{"arch": "pvt", "dataset": "photos of plants, animals and fungi (iNaturalist)", "translate": 0.12, "norm": "rmsnorm", "norm_position": "pre", "layer_scale_init": 1.0, "inner_norm": false, "optimizer": "soap", "precondition_frequency": 25, "steps": 6800, "epochs": 11.2, "adamw_weight_decay_other_params": 0.05}
Rows from block 3, named by matrix and row number. Rows with one number belong to one attention dimension. Each number is 128 + 24 x the weight over its row's rms, rounded and kept within 0 to 255. All counts start at 0. After the name is the row's rms in percent of the matrix's.
# q: attention query (model.blocks.3.attn.q.weight, 128x160), inputs 80-159
# k: attention key (model.blocks.3.attn.k.weight, 128x160), inputs 80-159
q.33 112 [107 130 133 155 116 114  86 132 139 125 141 123  88 161 121 119 127 106 104 133 101 124 129  79 132  95 112 118 114  93 111 119 149  92 118 108 160 145 111 102 102 124 120 112 129 138 127 107 114 135  95 115  68  81 129 134 119 119 116 142 150 140 111 135 142 105 136 101 168 115  56 142 124  93 134 153 142 130 106 127]
k.33 094 [124 136  96 120 152 119  66 110 105 148 146 153 158 115 168 106 190 115 115 101  61 151 105 121 157 149 105 106 149  99 160 141 119 153 173 131 128 148 121 154 124 116 117 157 112 141  75 113 125 129 120 129 134 137 134 136 170 116 105  68 115 111 146 106 112 136 124 127 111 122 105  93 179 107 123 167 103 149 114 141]
q.34 099 [165 109 152 113  98 118 110 132 178 112  96 149 118 146  93 119 118 142 131  99 128  86 117 147  91 139 144 144 151 130 123  95 162 155 157 111 100 146 131 128 135 131 122  63 174 135 117 151 166 120 163 135 137 119  95 127  85 145 164 117 108 130  92 120 146 134 170 107  95 112 134 111 157 160 153  79 142  95 114 100]
k.34 103 [169 115 132 126 108 135  93 120 170 118  90 139 142 150 105 182 119 113 137 102 156 100 118 111 145 169 127 156 108 172 134 108 114 137 132 142 121 122 166 106 159 118 171  95 141 162  90 118 124 151 143 126 164 151 129  75 132  91 175 111 142 152  79 145 167 153 112 105 134 122 120 142 140 155 104 128 108 133 122 146]
q.35 091 [ 92 156 107 166 163 100  83 124  99 147 129 151 135 126 145 139 146  94 115 118 139 112 105  76 181 135 104  89 101 124 142 151 101 107 174 136 117 150 106 138 155 115 149 175 109 134  79 159 102 132 142 158 157 114 117 103 116  93 115 146 116  82 111 137 123 139 156 151 162 148 134 124 163 130 101 150 134 134 105 137]
k.35 111 [127 166 158 146  99 137 155 136  90 154 151 117  91 143  97 145  98 120 134 166 144 170 130 109 142  81 107 108 113 142 106 142 174  88 122 100 142 180 109 135 117 144  83 154  90  82 131 145 120 139 109 164 103 107 107 126 107 133 116 129 174  89 152 151 142 153 141 126 142 115 109 110  91 104 129 112 150  96 121 119]
q.36 115 [133 176 126 156 137 119 135 141  84 131 134 133  91 175 142 142 155 125 137 148 121 168 146 103 146  72 129  99 116 134 138 141 173 107 129 128 125 102 127 122 118 143 114 162 124  88 151 127 121 155 107 156  99  96 136 117 152 151 105 140 138 108  75 131 144 142 112 106 140 143 113 114 126 109 105 135 160 118 199 121]
k.36 109 [126 142 112 149 138  92 108 155 106 109 105 104 102 146 131 128  96 132 162 152 125 138  82 135 128 122 126 121 111 123 129 155 159 118 118 136 145 110 108 111 131 137 108 168 100 125 123 148 144 115 108 173 153 182 157 117 139 122 111 164 113 155  81 140 123 117 124 136 176 130 141  94 104  85 107 143 122 112 140 147]
q.37 080 [153  98 151 115 103 134 143 137 130 142 159  93 124 108 109 155 109 132 141 168 125 133 151 119 103 164 183 161 159 157 137 117 115 126 130 119 150  97 122 165 125 114  94 117 156 130 179  92 118 139 156 108 130 157 149 179 130 157 167 142 137 128 139 148 105 159 140 153 154 142 168  91 128 122 142 109 148 121 104 116]
k.37 073 [154 122 146 127 137 120 121  69 161 145 119 151 118  95  94 143 166 134 109 162 115 113 139 145 126 126 176 121 139 135 134 118 121 127 138 133 147 125 124 156 116 135 104 102 147 145 189 134 152 113 151  79  93 114 158 161 123 122 171 121  80 147 115 110 131 153 150 145 158 126 134 116 138 171 135 145 121 135  88 145]
q.38 098 [119 163 140 101 147 123 111 125 174 124 179 132 121 112 144 164 178 105 123  93  74 129  89 131 147 149 121 144 129 136 112 107 128 141 108 129 149 160  88 133 166 119 114 100 112 171 150  76 103 113 106 130 109 151 102 119 193  85 150 155 100 156 124 133 125 129 162 144 148 166 160 117 129 108 151 143  96 131 149 129]
k.38 101 [108 127 143 109 113 172 132 107 121 115 144 121 103 134 118 128 120 150 134 101 123 154 110 161 131 124 177 160 147 145  87 110 126 114 111  84  95 142 141 170  91 117 108  82 148 134 175 116 121 148 110 148 124 132 118 161 122 178 105 111 131  84 153 109 115 152 110 139 102  93 129 143 141 139 122 145 118 124 171  86]
q.39 077 [109 124 123 124 112 130 150 138 112 115 117 185 163 145 122 109 147 126  95 142 119 132 162 101 138  92  95  90  66 149 126 136 148 153 136 141 147 129 107  82 144 153 150 137 156 120 122 165  75  92 154 113 107  98 136 142  97 102  98 156 190 128 135 102 120  94  89 153 163  97  88 135 130  83 146 115  96 141 134 147]
k.39 082 [127 118 105 119 129 135 117 107 141 116 129 143 149 102 164 127 148 159 101 141 173 125 136 120 115 112 137  75 135 107 142 146 136 133 159 146  99 153 153 141 163 139 119 110 146 118 125 145 100 143 167 117 127 101 109 102 182 102 126 117 155  95 125  90 148 128 137 136  86 113 148 146 165 143 131  67 103 133 130 147]
q.40 092 [124 150 150 102 118 120 127  92  99 130 118 127 119 132 131 152 139  99 125 156 115 123 139 104 147 151 169 140 156 151 124 102 111  52 173 165 145  98  92 131 127 124 132 128  96 123 137 172 113 110 157 136 141 154 161 154 117  98 118 129 117  89 140 133 149 161 126 125 174  99 118 116 127 103 126 137 160 146  69 109]
k.40 107 [ 95 112 141 140 126 104 139 125 111 105 106 163 113 140 143 124 140  78  78 140 139 120 171  88 169 126 150 109 102 125 152 113 134 108 138 160 160 110 139  97 128 136 156 145 115 156 131 134  78 113 137  94 100 126 148 115 110  83 109 104 145 153 130 142  77 164  95 107 172 119 111 148 109 154  77 180 137 158 112 157]
q.41 100 [ 97 119 128 149 148  99 121 114 129 118 129 133  89 109 160 135 114 117 155 163 131 113 148 116 153 122 127 126 119  79 121 117 119  88 149 133  95 142 102  91 141 113 133 146 147 128 131 130 125 124 153 138 122  62 138 135 136 121 108 132 103 119 101 156 116 141 151  92 151 129 125 107 125 140 104 133 150 129  85 125]
k.41 104 [ 94 103 149 133 146 108  89 107 106 107 139 119 127 100 155 171 128  85 145 134 133 142 160 111 191 121 118 112  98 101 160  83 156  87 155 148 130 151 140  94 130 135 138 163 131 113 116 158 101 167 124 155 134 111 139 107 148  95 134 104 146 122 104 138 115 149 135  82 158 119  98 104 156 112  90 120 149 142 109 149]
q.42 100 [125 140 134 153 144 117 183 130 121 117 166 153 112 134 145 126 135 127  84 143 138 106 131 131 146 112  99  77 121 122 112 178 123 137 112 129  96  85 106 125 150  86 147 117 101 121 105 178 128 115 136 149 113 112 125 132 101 116 125 140 162 128 169 127 105 114 109  97  92 117 152 154  89 156 129 116 125 101 109 121]
k.42 097 [132 138 135 131 118 118 147 119 136 115 181 119 132 195 138 142 149 111 123 138  87 113 159 125 155 100 103 127 149 122 113 125 160 119 153 173 139  97 124 156 118 106 171 117  73 143 118 134 131 153  88 169 165 145 137  96 110 120 158 121 117 174 119 144 137 117 128 118 119 145 145 136 106 123 109 130 143 122 123 147]
q.43 107 [134 138 182 106 126 132 115 118 113 133 114 148  88 137 156 122 131  68 162 125 100 109 123 105 177 120 112 116 121 109 111 107 113 109 122 155  79 136 149 101 138  88 114 133 115 120 142 125  89 137 128 170 121  76  75 143 140  88  90 141 164 127 141 172  93 109  91  91 149 129 124  94 141 147  88 159 126 132 105 128]
k.43 117 [119 166 166 158 143 100 167 118 133 102 125 140  91 135 142 130 135 102 148 171 147 153 151 153 129 106  98 121 123 112 150  76 168  83 122 106 114 176 117 117 123 113  98 133 118 106 123 120 160 151 118 121  90  86  97 136 144 151 127 141 137 108 129 149 154 140 166  89 153 123 117  97 131 144 158 112 159 132 161 137]
q.44 092 [148 172 134 151 107 116 126 137  98 157  51 128 100 141 114 137 150 104 134 146 118 128 126 122  98 148 170 108 116 130 144 131 154 113 126 143 167 152  99 150 112 143 113 154 156 169 154 185 142 121 137 149 133 142 126 136 122 137 163 139 146 144  48 142 115 130 163 157 181 164 130  60 107  97 131 139 144 129 131 145]
k.44 083 [123 149 149 117 119 139 166 157 120 112 103 121 115  98 121 151  41 133 119 129 137 123 146 105 155 113 162 115 107 140 117 149 141 104  99 113 118 157 103 111 108 133 108 142  99  87 156 143  97 144 115 155 138 130 155 125 114 100 130 105  89  98  95 136 163 144 101 141 126  75 119 125 109 106 136 111 130 146 130 107]
q.45 092 [119 123 131 141 116 135 112 134 115 103  98 138 118 122 129 153 106 120 140 119 133 133 164 115 111 121 131 146  96 115 181 145 136 109 132 134 135 123 124  45 122 143 134 121 152 108 164 144 123 136 107  92 105  97 160 129 117 129 125 154 127 150 108 147  91 160 110  95 166 123  95 138 113  89  92 158 120 146 124 157]
k.45 111 [ 87  99 110 133 152  98  65 122 133  86 100 119 140  99 178 141 138  78  86 124 130  99 155 131 170 144 145 130  90 106 159 137 120 112 118 166 137 125 117  86 139 140 132 134 147 136  86 123  92 109 150 124 119 147 152  95 143  83 128 132 109 140 105 135 113 147 133 101 143 127  95 117 147 119  92 152 101 165 142 171]
q.46 103 [ 99 172 138 153 126 129  94 157 121 132 129 148 125 122 125 133 147 141 132 137 120 127  98 105 120 150 142 124 136 147 166 145 113 142 126 144 176 137 122 142 132 164 142 147 109 135 122 163 131 100 127 105 117 148 190 115 115 125 108 140 131 176 149 135 128 142 130 174 148 186 129 116 100 138 125 158 114 128 137 156]
k.46 100 [109 146 161 113 109 166 113  84 118 114 124 132 133 139 152 110 119 120  92  91  58 142 121 179 118 118 141 154 124 154 136 100 115 127  98 122 138 128  80 175 114 173 110 134 105 151 106 105 116 129 129 109  91 135 125 158 155 118 110 154 127 160 136 125 166 154 138 158 127 105 105 130 157 125 128 168  70 135 193 112]
q.47 128 [128 158 160 136 173 107  82 157 103 168 132 119  95 124 130 109 106 112 138 139 129 159  98 122 147 115  90  99 108  92 157 157 133 123 141 125 140 171 122 143 148 118  85 183 106  74 118 139 146 140 114 177 131 115 108 127 131 145  90 126 117 122 102 130 143  91 147 136 158 132  96 114 157 101 121 123 139 113 163 142]
k.47 147 [144 152 130 126 132 133 144 161 103 173 124 145 118 115  90  99 102 158 139 142 131 141  91 118  83 111 126  95 159 127  99 155 138 121 141  87 116 150  91 157 111  88  79 157 136 115 129 153 169  77 114 160 117  96  94 169 113 165  93 142 121  78 115 134 121 114 158 156 139 134 122 108  85 106 180 103 145 101 133 115]
q.48 105 [152  82 126 115 101 124 139 113 158 116 141 141 114 125  90 161 126 141 139  85 117 124  99 127 111 163 151 148 130 118 116 123 155 142 128 102  55 145 112 133 144  94  99  84 153 140 182 129 140 120 126  86 133 122  84 184 125 145 158  96 106 148  88 132 140 138 126 105 116 151 148  94 125 128 147  94 144  88 112  93]
k.48 090 [172 145 152 103 105 112 130 114 161 148 154 105 109 131 161 152 155 133 135 116 161 125  87 133 134 145 140 107 171 159 135  79 109 121 137  90  92 128 149 159 178 139 128 111 190 142 107 103 127 162 126 169 154 136 111 118 102  96 175 126 120 114 108 123 155 132 145 106 110  96 143 119 108 121 109 130 117  88  96 118]
q.49 090 [123 129 111 115 103 104  80 150 138  91  99 109 101 116 116 142  98 160 113 106 138 131 152 106 100  84 157 172 124 101 143 109 144 108 121 109 145 137 124  74  74 165 133  96 135 168 127 110 134 150  95  83  83 118 124 105 130 126 167 158 133 140 108 120 134 140 157 148 168 130 102 115 120 131 131 115 126 151 144 126]
k.49 101 [131 102 117 118 149 124  63 119 149 111 117 127 151 129 163 144 170 108 126  93 112 129 126 141 172 132 119 142 115 104 165  93 111 156 133 132 124 147 160  99 139 173 141 143 163 122  95 129 117 141 152 114 149 151 166  91 177 120  95 129 119 129 114 115 125 136 159 106 112 150 113  81 184 155 104 123 134 132 165 143]
q.50 094 [110 115 109 136 134 105 120 141 128 130 104 130 164 113 134 158 127 138 179 150 172 104 138 143 122 162 160 103 116 120 128  96  90 135 138 162 127  99 175 111 108 149 180 112 141 166 143 118 119 141 145 109 125 163 154 100 132 119 174 135 114 145 123 125 101 137 155 179 150 166 151 111 149 149 120 124 117 164  85 200]
k.50 079 [ 95  77 173 120 122 123 129 136 130 153  95 145 131 152  93  97 124 174 107 139 120 130 149 117 138 115 132 108 138 112 119 150 138 139 118 120 103 138 170  97  96 150 142 110 109 146 141 125 131 121 147 111 123 125 165 105 150 139 127 143 132  87 136 110 120 148 135 119 166 101 106 124 175 166 124 105 136 146 138 130]
q.51 112 [141 148 130 138 146 133  93 122  91 146 107 129 129 127 151 129 105  70 104 129 102 148 121 110 188 116  98 113 104 114 130 152 121  95 115 137 114 157 126 116 152 118 117 165  84 103 115 129 117 152 123 177 143 111  97 129 136  95  78 146 140  93 143 105 164 133 131 117 144 102 107 137 196  83  75 166 107 163 145 147]
k.51 117 [141 155 145 129 121 132 150 144 118 150 135 135 107 127  97 121 126 135 123 149 154 151 115 119 116  94 121  99 140 133 133 143 158 105  99  99 124 181  98 119 128 132  94 134 125  72 156 161 147  99 146 140  96  85 108 173 132 156 110 140 155  65 143 126 133 100 159 124 132 107 118 133 106 115 181  94 164  86 140 114]
q.52 129 [122 136 110 143 126 168 168  95 155 105 116 129 115 123 162 125 135 111  86  98  97  97 105 125 150 156 136 132 111 182 120 135  95 135 113 157 128 118 117 135 170 155 142 100 147 128 127 122  95 141 146 130 108 111 125  86 156  93 121  97 154 158 132 174 133  98 109 117  79 128 121 162  99 132 106 168  88 110 120 155]
k.52 119 [113 144 133 145 134 136 147 127 120  59 172 100 114 146 177 125 143 130  97 101  80 124 144 105 162 120 107 166 104 138 135 134 137 117 131 143 151 124 112 129 122 193 167 125 150 137 120 144  79 149 100 142 114 153 133 111 103 108 179  75 132 157 163 162 156 119 139 147 106 104 117 155 144 108 101 144  93 150 126 126]
q.53 096 [160 159 134 131 140 128 130 137 111 177 140 153 106 151 139 130 174 135 175 153  89 131 107 120 143 125  96  73 144 140 137 141 118 153 111 123 125  91 146 139 164  96 112 168 124  81 139 133  97 121 127 176 140 111  86 111 125 123  77 137 157 144 145 121  89 117  92 108 129  97 128 140 127 117 105 161 145 117 145 135]
k.53 118 [133 169 189 140 140 124 176 114 147 143 128 178  66 109 105 158 125 122 172 147 125 139  90 132  95 104 129 117 142 154 139 125 165 127 101 119 115 112 141 147 120 107  77 128 120 118 167 169 185 104 106 150 101 121 106 126 129 159  91 121 168 113 104 157 166 132 122 134 130 124 140 108 100 142 161 116 154  88 156 138]
q.54 099 [ 94 162 154 126 152 112  68 123 124 134 174 150 123 139 138 163 178  98  91 126  75 123 102  84 168 138 107  87 122 132 133 130 114 109 135 149 145 164 101 130 165 120 133 150 116 135 127 107 102 137 104 154 133 135 141 119 153  77 128 120 147 109 119 133 150 119 138 134 168 115 128  88 152 101 108 178 131 127  87 129]
k.54 104 [105 118 154 151 147 127 149 157 111 141 158 138  85 103  92 103 142 155 136 127 109 137  89 113 117 113 124 101 140 128 107 140 138  98 142  94 122 160 113 144 101 105  65  99 113 110 149 155 129  92 108 140  69  99 102 165 122 155 107 115 148  69 172 136 113 134 127 133 150 133 104 133 116 114 142 134 148 113 102 113]
q.55 092 [127 138 141 141 160 109 110 154  98 146 116 141 139 135 144 109 103  77 161 156 119 111 158 115 166 125  78 122  91 138 136 145 117 119 144 166 133 125 157 106 166 119 107 170 127  91 120 121 113 146 129 178 133 104 142  95 125 109  84 139 112 106 126 172 117 147 132 106 101 136 129 125 157 126 104 137 120 133  75 133]
k.55 093 [153 135 107 135 145 124 154 144 109 155 130 132 125 117 116 151  65 149 138 158 149 167 106 123 114  54 115 114 127 113 114 174 157 112 130 110 126 146 123 104 107 125  83 132 123 116 142 178 174 162 135 139 104  76 120 130 133 158 114 148 177  87 123 164 120 149 162 113 125 149 130 140 139 125 159  73 180 108 129  89]
q.56 104 [157 155 137 144 131 120 169 125 134 141 144 117 113 159 111 131 145 123 145 135 131 121 132 104 142 108  77  78 106 126 106 152 137 144 133  96  99 119 119 116 167  61 141  91 112 119 131 123 104 119 126 167 134 102  80 134  74 123 113 122 139 148 160 131 103 132 107  77 104 107 134 184 105 113 145 158 140 121  94  90]
k.56 090 [158 110 127 124 108 128 163  58 171  88 138 166 128 147 148 172 128 104 142 141 142  98 163 157 145 135 139 141 138 135 136 101 142 133 129 161  89 121 115 112 139 113 142  69 130 147 101 138 131 150 116 133 121 122 126 134 159 136 154 105 150 166 139 162 136 175 117 103  99 125 131 105 160 152 132 119 142  96 132 126]
q.57 098 [107 130 131 150 135  97 139  70 102 121 114 163 129 120 152 123 173  92  70 140 144 128 173 130 161 101 127 142 133 114 133 133 132 101 130 159 112 131  85  90 133 109 114 110 144 128 125 165 134 111 129  97 119 116 117 139 166 119 110 111 133  75 139 126 122 147 162  91 153  98 122 117 149 158 113 147 149 146  81 128]
k.57 094 [ 87 112  98 151 159 106  78 160  94  77 117 125 139 107 153 101 109 103 135 134 136 101 159 149 155 125 116 169  98 104 144 122 113 110 177 161 157 139 136  99 145 143 147 152 100 105  85 111 111 102 139 124 148 136 170 108 131 102 111 140  93  98 113 125 117 135 147 138 107 110 103 135 177 114 101 140 132 185  85 137]
q.58 077 [ 99 155 137 171 116 100 121 114 121 120 138 158 121 102 126 186 157 133 148  94 126 143 124 104  88 122 174 143 150 130 137  70 142 146 109 125 112 140 105 136 137 155  80  99  97 152 149 154 113 115 101  86 125 138 156 137 151 135 194 145 102 167 153 125 126 145 147 154 154 194 132  99 127 128 134 100 141 133 117 164]
k.58 077 [110 116 162 128 120 131  84 118 132 148 124 146 124 134 141 120  83  85  94  87  96 129 121  96 145 135 121 171 109 141 127  89 111 113 130 106 132 121 177 110 101 133 134 138 117 149 124 112  90 114  82 133 141 159 161  98  86  80 118 140 133 161 121 136 135 140 124 160 174 119 106 132 175 159 104 172 109 178 103 168]
q.59 079 [134 113  94 122 129 101 119 133 130 100 123  84 166 106 142 177 117 108 128 102 156 118 174 109 133 165 161 119 121 118 115 113 118 128 137 152 129 115  94  97 109 103 141  85 165 173 107 119 124 117 134 101 134 166 150 135 139 116 159 126 109 173 136  94 112 121 129 125 124 174 126 124 145 136 138 114 122 186  62 139]
k.59 079 [ 91  99 119 123 113 132 120 101 126 122 141 112 156 136 172 161  99  74 150 148  93 108 148 119 189 107 115 150 142 120 134 125 125 112 128 132 138 140 122  71 100 138 134 127 132 157 133 132 104 136 122 121 147 117 129 126  90 120 100 120 135 135 159 133  68 146 105  75 127 157 152 134 176 140 113 138 131 148 136 127]
q.60 090 [109 134 126 152 154 127 159 108 130 128 140 124 128  87 139 166 102 127 123 144 166 159 115 160 141 116 120 148 156  87 162 132 135 127 116 137 115 143 121 103 115 162 144 158 143 101 108 125 129 160 135 139 140 126 185  74 137 127 161 126 139 137 115 183 118 146 162 113  97 172 163 141 108 162  91 105 158  88 180 126]
k.60 083 [133 128 153 123 133 125 145 120 146 122 138 135 141 128  80 126  96 152  93 121 113 117 118 116 109  95  95 146 113 148 144 152 146 116 117 116 143 143 154 120 127 153 124 124 127 123 147 143 137  95 119 119 114 123 152 124  90 167 158 183 139 128  93 138 163 115 161 138 142 126 136 127  92 101 165  92 187  94 142 119]
q.61 137 [122 134 112 111 123 122 120 154 137 151 126 146 162 148 102 127 126 136 103  82 148 163 157 151  90 114 153 118 104 114 161 114 134 140 110 105 146 152 132 116 103 127 132 120 116 179 119 124 132 128 102  77  85 147 128 125 112 125 156 153 113 153 109  77 173 132 150 177 140 175  88 120 110 111 173 108 133 144 139 166]
k.61 124 [120 104 131  81 109 132  97 143 145 186 121  99 190 123 143 146 154 138  89  89  97 151 127 130 135 128 141 111 144 132 128 125  92 145 113 121 114 125 106 144 122 149 139 140 119 139 127 117  87 135 129 127 150 144 122 133 156  83 108 137  97 115 152  65 119 102 107 147 104 129 138 138 186 111 121 121 111 171 130 128]
q.62 076 [120 100 131  93 124 105 142 122 159  98 133 125 137 116 142 150 157 131 167  93 120 127 137 103 142 109 115 142 122 140 139 119 111 145 145 157 118 137 115  67 123 132 160 124 134 147  87  99 116 158 173 127 122  97 122  91 122  75 131 158 110 149 107 105  44 133 153  96 115 155 138 119 144  94 120 140 110 113 113 129]
k.62 085 [126 112 117 111 127 177 126 113 136 118 163  92 153 122 118 111 137 134 146 100  92 153 117 129 115 111 149 153 131 126  78 151 129 141 133 101 116 123  72 147 107 139 125  95 110 113 126 138  68 161 159 134 108 130 107 130 122 172  91 134 153  82 154 103 120 171 121 144  89 152 141 141 167 100 134 116 156 143 114  81]
q.63 117 [127 129 154 136 153 107 132 150  95 184 143 129 123 183 148 105 101 110 138 130  87  89 127  67 147 108  77 113 110 129 143 158 156 131 155 168 122 163 163 117 148 103  90 166  72  98 156 128 113 128 107 169 148 128 122 124 122  86 112 137 117  79 146 118 134 110 157 107 145  97 123 127 145 103 112 134 151 126  51 132]
k.63 108 [133 150 128 159 126 108 164 142 128 148 144 168 122 131  94 146 148 130 123 162 149 124 118  95 129 102 144  78 125 139 144 154 159  92 168 151 125 150 107  98 120  96 113 128 136 107 111 178 125 115 104 137  99  97 127 115 107 144 144 123 152  94 119 143  94 155 165 112 131 129 145 114 104 170 133  80 188  96 108 119]
q.64 109 [134 121 131 119 120  82 179 122 104 130 124 119 101 136 105 123 173 148 112 147 132 150 162 107 121 114 134 102 137  92 115 176 174  85 143 130 119 145 127 144 102  65 113 158  99  91  87 146 145 158 102 133 133 123  91 137 111 129 136 114 165 142 116 136  79 168 140 109 111 126 125 122 115 151 162  90 173 150 112 126]
k.64 113 [ 67 154 132 164 143 134 151 159 101 135 129 112 152 130 157 124  92 112 106 142 154 127 133 115 151 121 112 137  80 149 162 161 131 109  97 153 170 102 132  98 112 165 144 165 107 119 137 168 129 133 131 133 129 138 185  88 116 133 154  95 152 105 169 154 104 121 104 143 146 119 116 149  84 131  99 142 114 128  95 155]
q.65 078 [141 138 153 129 118 146  71  95 107 190 108  84 152 121 116 141 112 140 125 132  87 136  95 148 126 129 102 161 156 118 111 148 111 142 105 127 119 154 160 145 107 145 117 157 117 115 134 134 132 123 104 143 120 125 125 106 166 137 122 147  95 159 125 116 109  93 160 108 142 140 162 154 159 135 115 130 134 106 140 151]
k.65 102 [157 101 103 103  95 142 146 117 142 164 121 149 109 145 108 100 140 140  97  98 147  94 140 104  99 122 166 161 163 125 120 145 126 163 171 131 105 141  87 167 139 109 126  70 103 139 152 143 132 117 119 134 120 121 141 151 129 128 134 135 116  98 110 105 137 115 174 125 140 128 145 129 129 151 132 148 171 140  72 117]
q.66 092 [121 156 140 101 130 118 119 127 115 149 166  74 124  94 137 153 136 137 178 116 128 160  83 135 128 109 107 156 122 107 103  96 144  96 107  97 100 156 176 139 112 106 145 164 133 119 119 124 159 136  90 163 142 103 134 118 122 139 126 131 174 169 145 154  97 100 161 118 135 130  99 121 138 122 139 108 133 113 164 139]
k.66 094 [112 143 144 124 174 107 145 115  99 108 152 132 127  93 153 129 125  64  95 157 109 122 143 112 185 112 116 151 117 127 129 105 125  69 149 178 154 146 144 141 131 176 142 138 160 131 113 119 118 174 136 148 115 120 174 114 122 103 116 100 144 105  97 155 142 120 154 132 128 149  94 118 165 102  72 156 164 139 117 122]
q.67 118 [140 150 119 139 108 141 201 136 116 132 141 140 107 127 100 128 143 186 183 108 140 127 110 145  80 104 112 127 156 110 112 153 143 124 170 115 127 139 113 166 105 109 105 131 140 117 109 175 189 138 147 151 141 148 110 167 102 166 120 140 143 124 130 137 105 129 107 175 112 137 160 139  81 126 138  95 158 113 128 110]
k.67 143 [ 95 183 114 177 150  94 145 138 113 150 155 141 115 160 160 117 101  97 141 143 159 135 127 109 151 110  88 138  92 124 150 132 156 117  95 129 134 127 164  91 150 144 128 159 117  98 145 138 141 146  95 141 138  91 146  76 119 120 133 123 161 103 136 136 175  78 132 109 136 116  91 137 109 139  98 133 132 130 103 175]
q.68 125 [120 110 126 133 125 107 110 175 138 151 148 105 116 127 102 123 145 151 121 158 191 154 121 128  92  80 133  98 140  95 111  92 164 131 105  81  97 146 126 127 110 131  83 145 128 123 148 130 140 105 103 127 117 110 104 174  91 171 164 173 122  89 151 111 116 108 140 147 153 144 114 121 126 108 137  68 157  99 131 118]
k.68 118 [ 83 137 155 140 154 108  84 177 106 157 131 130 124 116 154 110 106 101 177 163 113 130 127  86 169 119  78  92 128 104 151 131 142 120 140 153 127 135 172  95 128 126 125 170 107 110 158 139 106 108 117 140 150 139 167  74 134 133  63 141 128 127 140 145 108 140 110 139 153 131 123  97 138 146 115 147 156 155 141 102]
q.69 114 [119 140 116 162 138 122 114 125 123  91 122  88 121 132 127 113  91 134 104 138 173 128 166 140  95  90 116 171 124 101 141 118 166 101 157 102 154 153 138 109 118 148 132 103 121 134 117 125 140 134 129 123 131 126 165 140 104 139 151 134 147 121 150  95 152 110 153 146 112 104  95 176 116 130 136  67 144 173 105 109]
k.69 104 [ 72 157 134 154 176  91 128 141 106 127 108 123 110 115 162 162 110  94 124 153 142 114 117 145 190 106 110 126  98  99 165 162 135 103 148 157 134 121 129  98 124 125 141 164 121 101 113 162 138 160 128 147 140 107 136  59 120  90 106 122 157 113 126 150  75 152 125 113 136 180 125 116 128 105 110 158 117 117 137 163]
q.70 089 [136 122 109 126 105 150 214 112 122  95 113 106 120 110 112 143  90 141 117 123 121 131 145 168 112 105 154 181 104 110 123 150 166 124 150 121 136 131 102 116  70 138 124 118 102 131 146 141 124 129 111  79 114 130  92 151 129 144 162 112 159 123 112 114 101 152 137 120 143 136 151 135 119 139 147  96 163 122 107 122]
k.70 090 [109 165 131 150 141 149  87 126 141 192 118 136 130 125 162 136 117 109 115 122 160 134  91 155 165 124  78 112 107 146 144 121 139 139 104 137 174 136 124 153 132 129 122 140 122 109 106 109 144 162 122 181 123 132 126  81 140 119  75 110 161  91 120 117 127 113  91 119 116 128 117 133 100 120  99 172  92 112 146 162]
q.71 113 [134 125 132 110 104 167 145 122 126 122 143 126 124 145 159 110 171 142 118 115  55  84  95 138 138 140 139 179 164 135 105 100 101 161  97 144 141 127  86 129 147 187 132 144 129 105 143 118 117  68 143 114 121 147 109 136 150 125 139 139 120 145 174 114 103  96 118 152 108 117 129 122 118 121 133 178 106  92 139 131]
k.71 100 [142 123 129 113  98 160 104 144 182 142 169 132 131 112 105 123 140 202 132  94 152 112 102 125  85 139 105 128 164 120 131 102 118 166 155 127 110 148 115 128 165 127 149  94 160 153 147 123 161 127 111 120 166 139 136 140 106 151 155 141 120 142 127 102 138  46 163 151 104 136 154 146  71 115 147 103 125  90 128 163]
q.72 096 [178 115 119 135 119 121 110  86 131 149 125 117 148 181 130 103 123 138  48 118  89 112 118  95 116  99 131 101 146 105 118 173 113 155 136  97 153 124 109 151 126 113 118 130 105 161  86 114 155 144 118 122 138 143 106 136 147 121 160  94 103 156 113 134 137 119 184 117 133 103  63 137 129 135 143 143 121 140 106 157]
k.72 098 [193 119  92 118  89 137 174 107 154 101  99 111 130 155  82 153 119 151 132 117 157 115 149 111 114 150 166 141 153 178 113 144 110 142  96 146 136 115  78 161 149 130 148 102 137 159 117 113 137 155 154 122 133 143 157 168 180 120 166  99  91 124 106 132 178 152 115 100 103 169 175 129  78 143 132 121 133 109 131 119]
q.73 093 [ 97 113 106 115 112 143  86 145 152  89 139  93 132 114 110 137 113 116 126 141 110 155 146 106 134 108 136  96 109  99 126 148 142 105 152 121 118 157 106 114  91 123 144 134 167 109 116 125 128 129 141 163 142  82  79 106 101 153 157 150 173 160 103 152  95 138 112  83 135 158 127 111 132 103 145  95 128  99 144 123]
k.73 082 [126 104 137 146 163 151 112 130  93  76 121 114 142  94 172  97 109 121 122 124 121 112 126 151 163 119 119 130  89 126 151 132 108  69 163 163 145 120 126 152 147 167 127 113 105 109 126 139 143  97 154 120 130 146 127 120 120 155 124 124 136 138 142 153 142 147 131 164 128 120 104 152 196 136  89 129 119 131 128 102]
q.74 093 [116 141 150 149 153  92 125 121 131 164 122 108 138 126 166 114 116 126 129 159 171 130 127 167 132 110 116 128 102 107 168 124 145 137 111 108 149 100 176 162 115 114 104 184  69 107 127 145 127 138 110 143 139 110 130  90 134 111 145 131 141 128 112 112 106 107 126 118 134 146  91 133 143 164 131 128 117 151 143 189]
k.74 083 [136 136  98 131 127 134 131 151 123 122 123 137 124 125 110 118 127 115  82 122 111 114 139  78 147 135 165 140 123 127 125 175 109  89 179 156 119 142  97 105  77  62 116 108 143 157 138 165  80 149  99 139 101 109 166 144 115  79 103 120 131 120  98 148 135 128 156 127 159 150 118 109  99 108  85 145 148 135  89  95]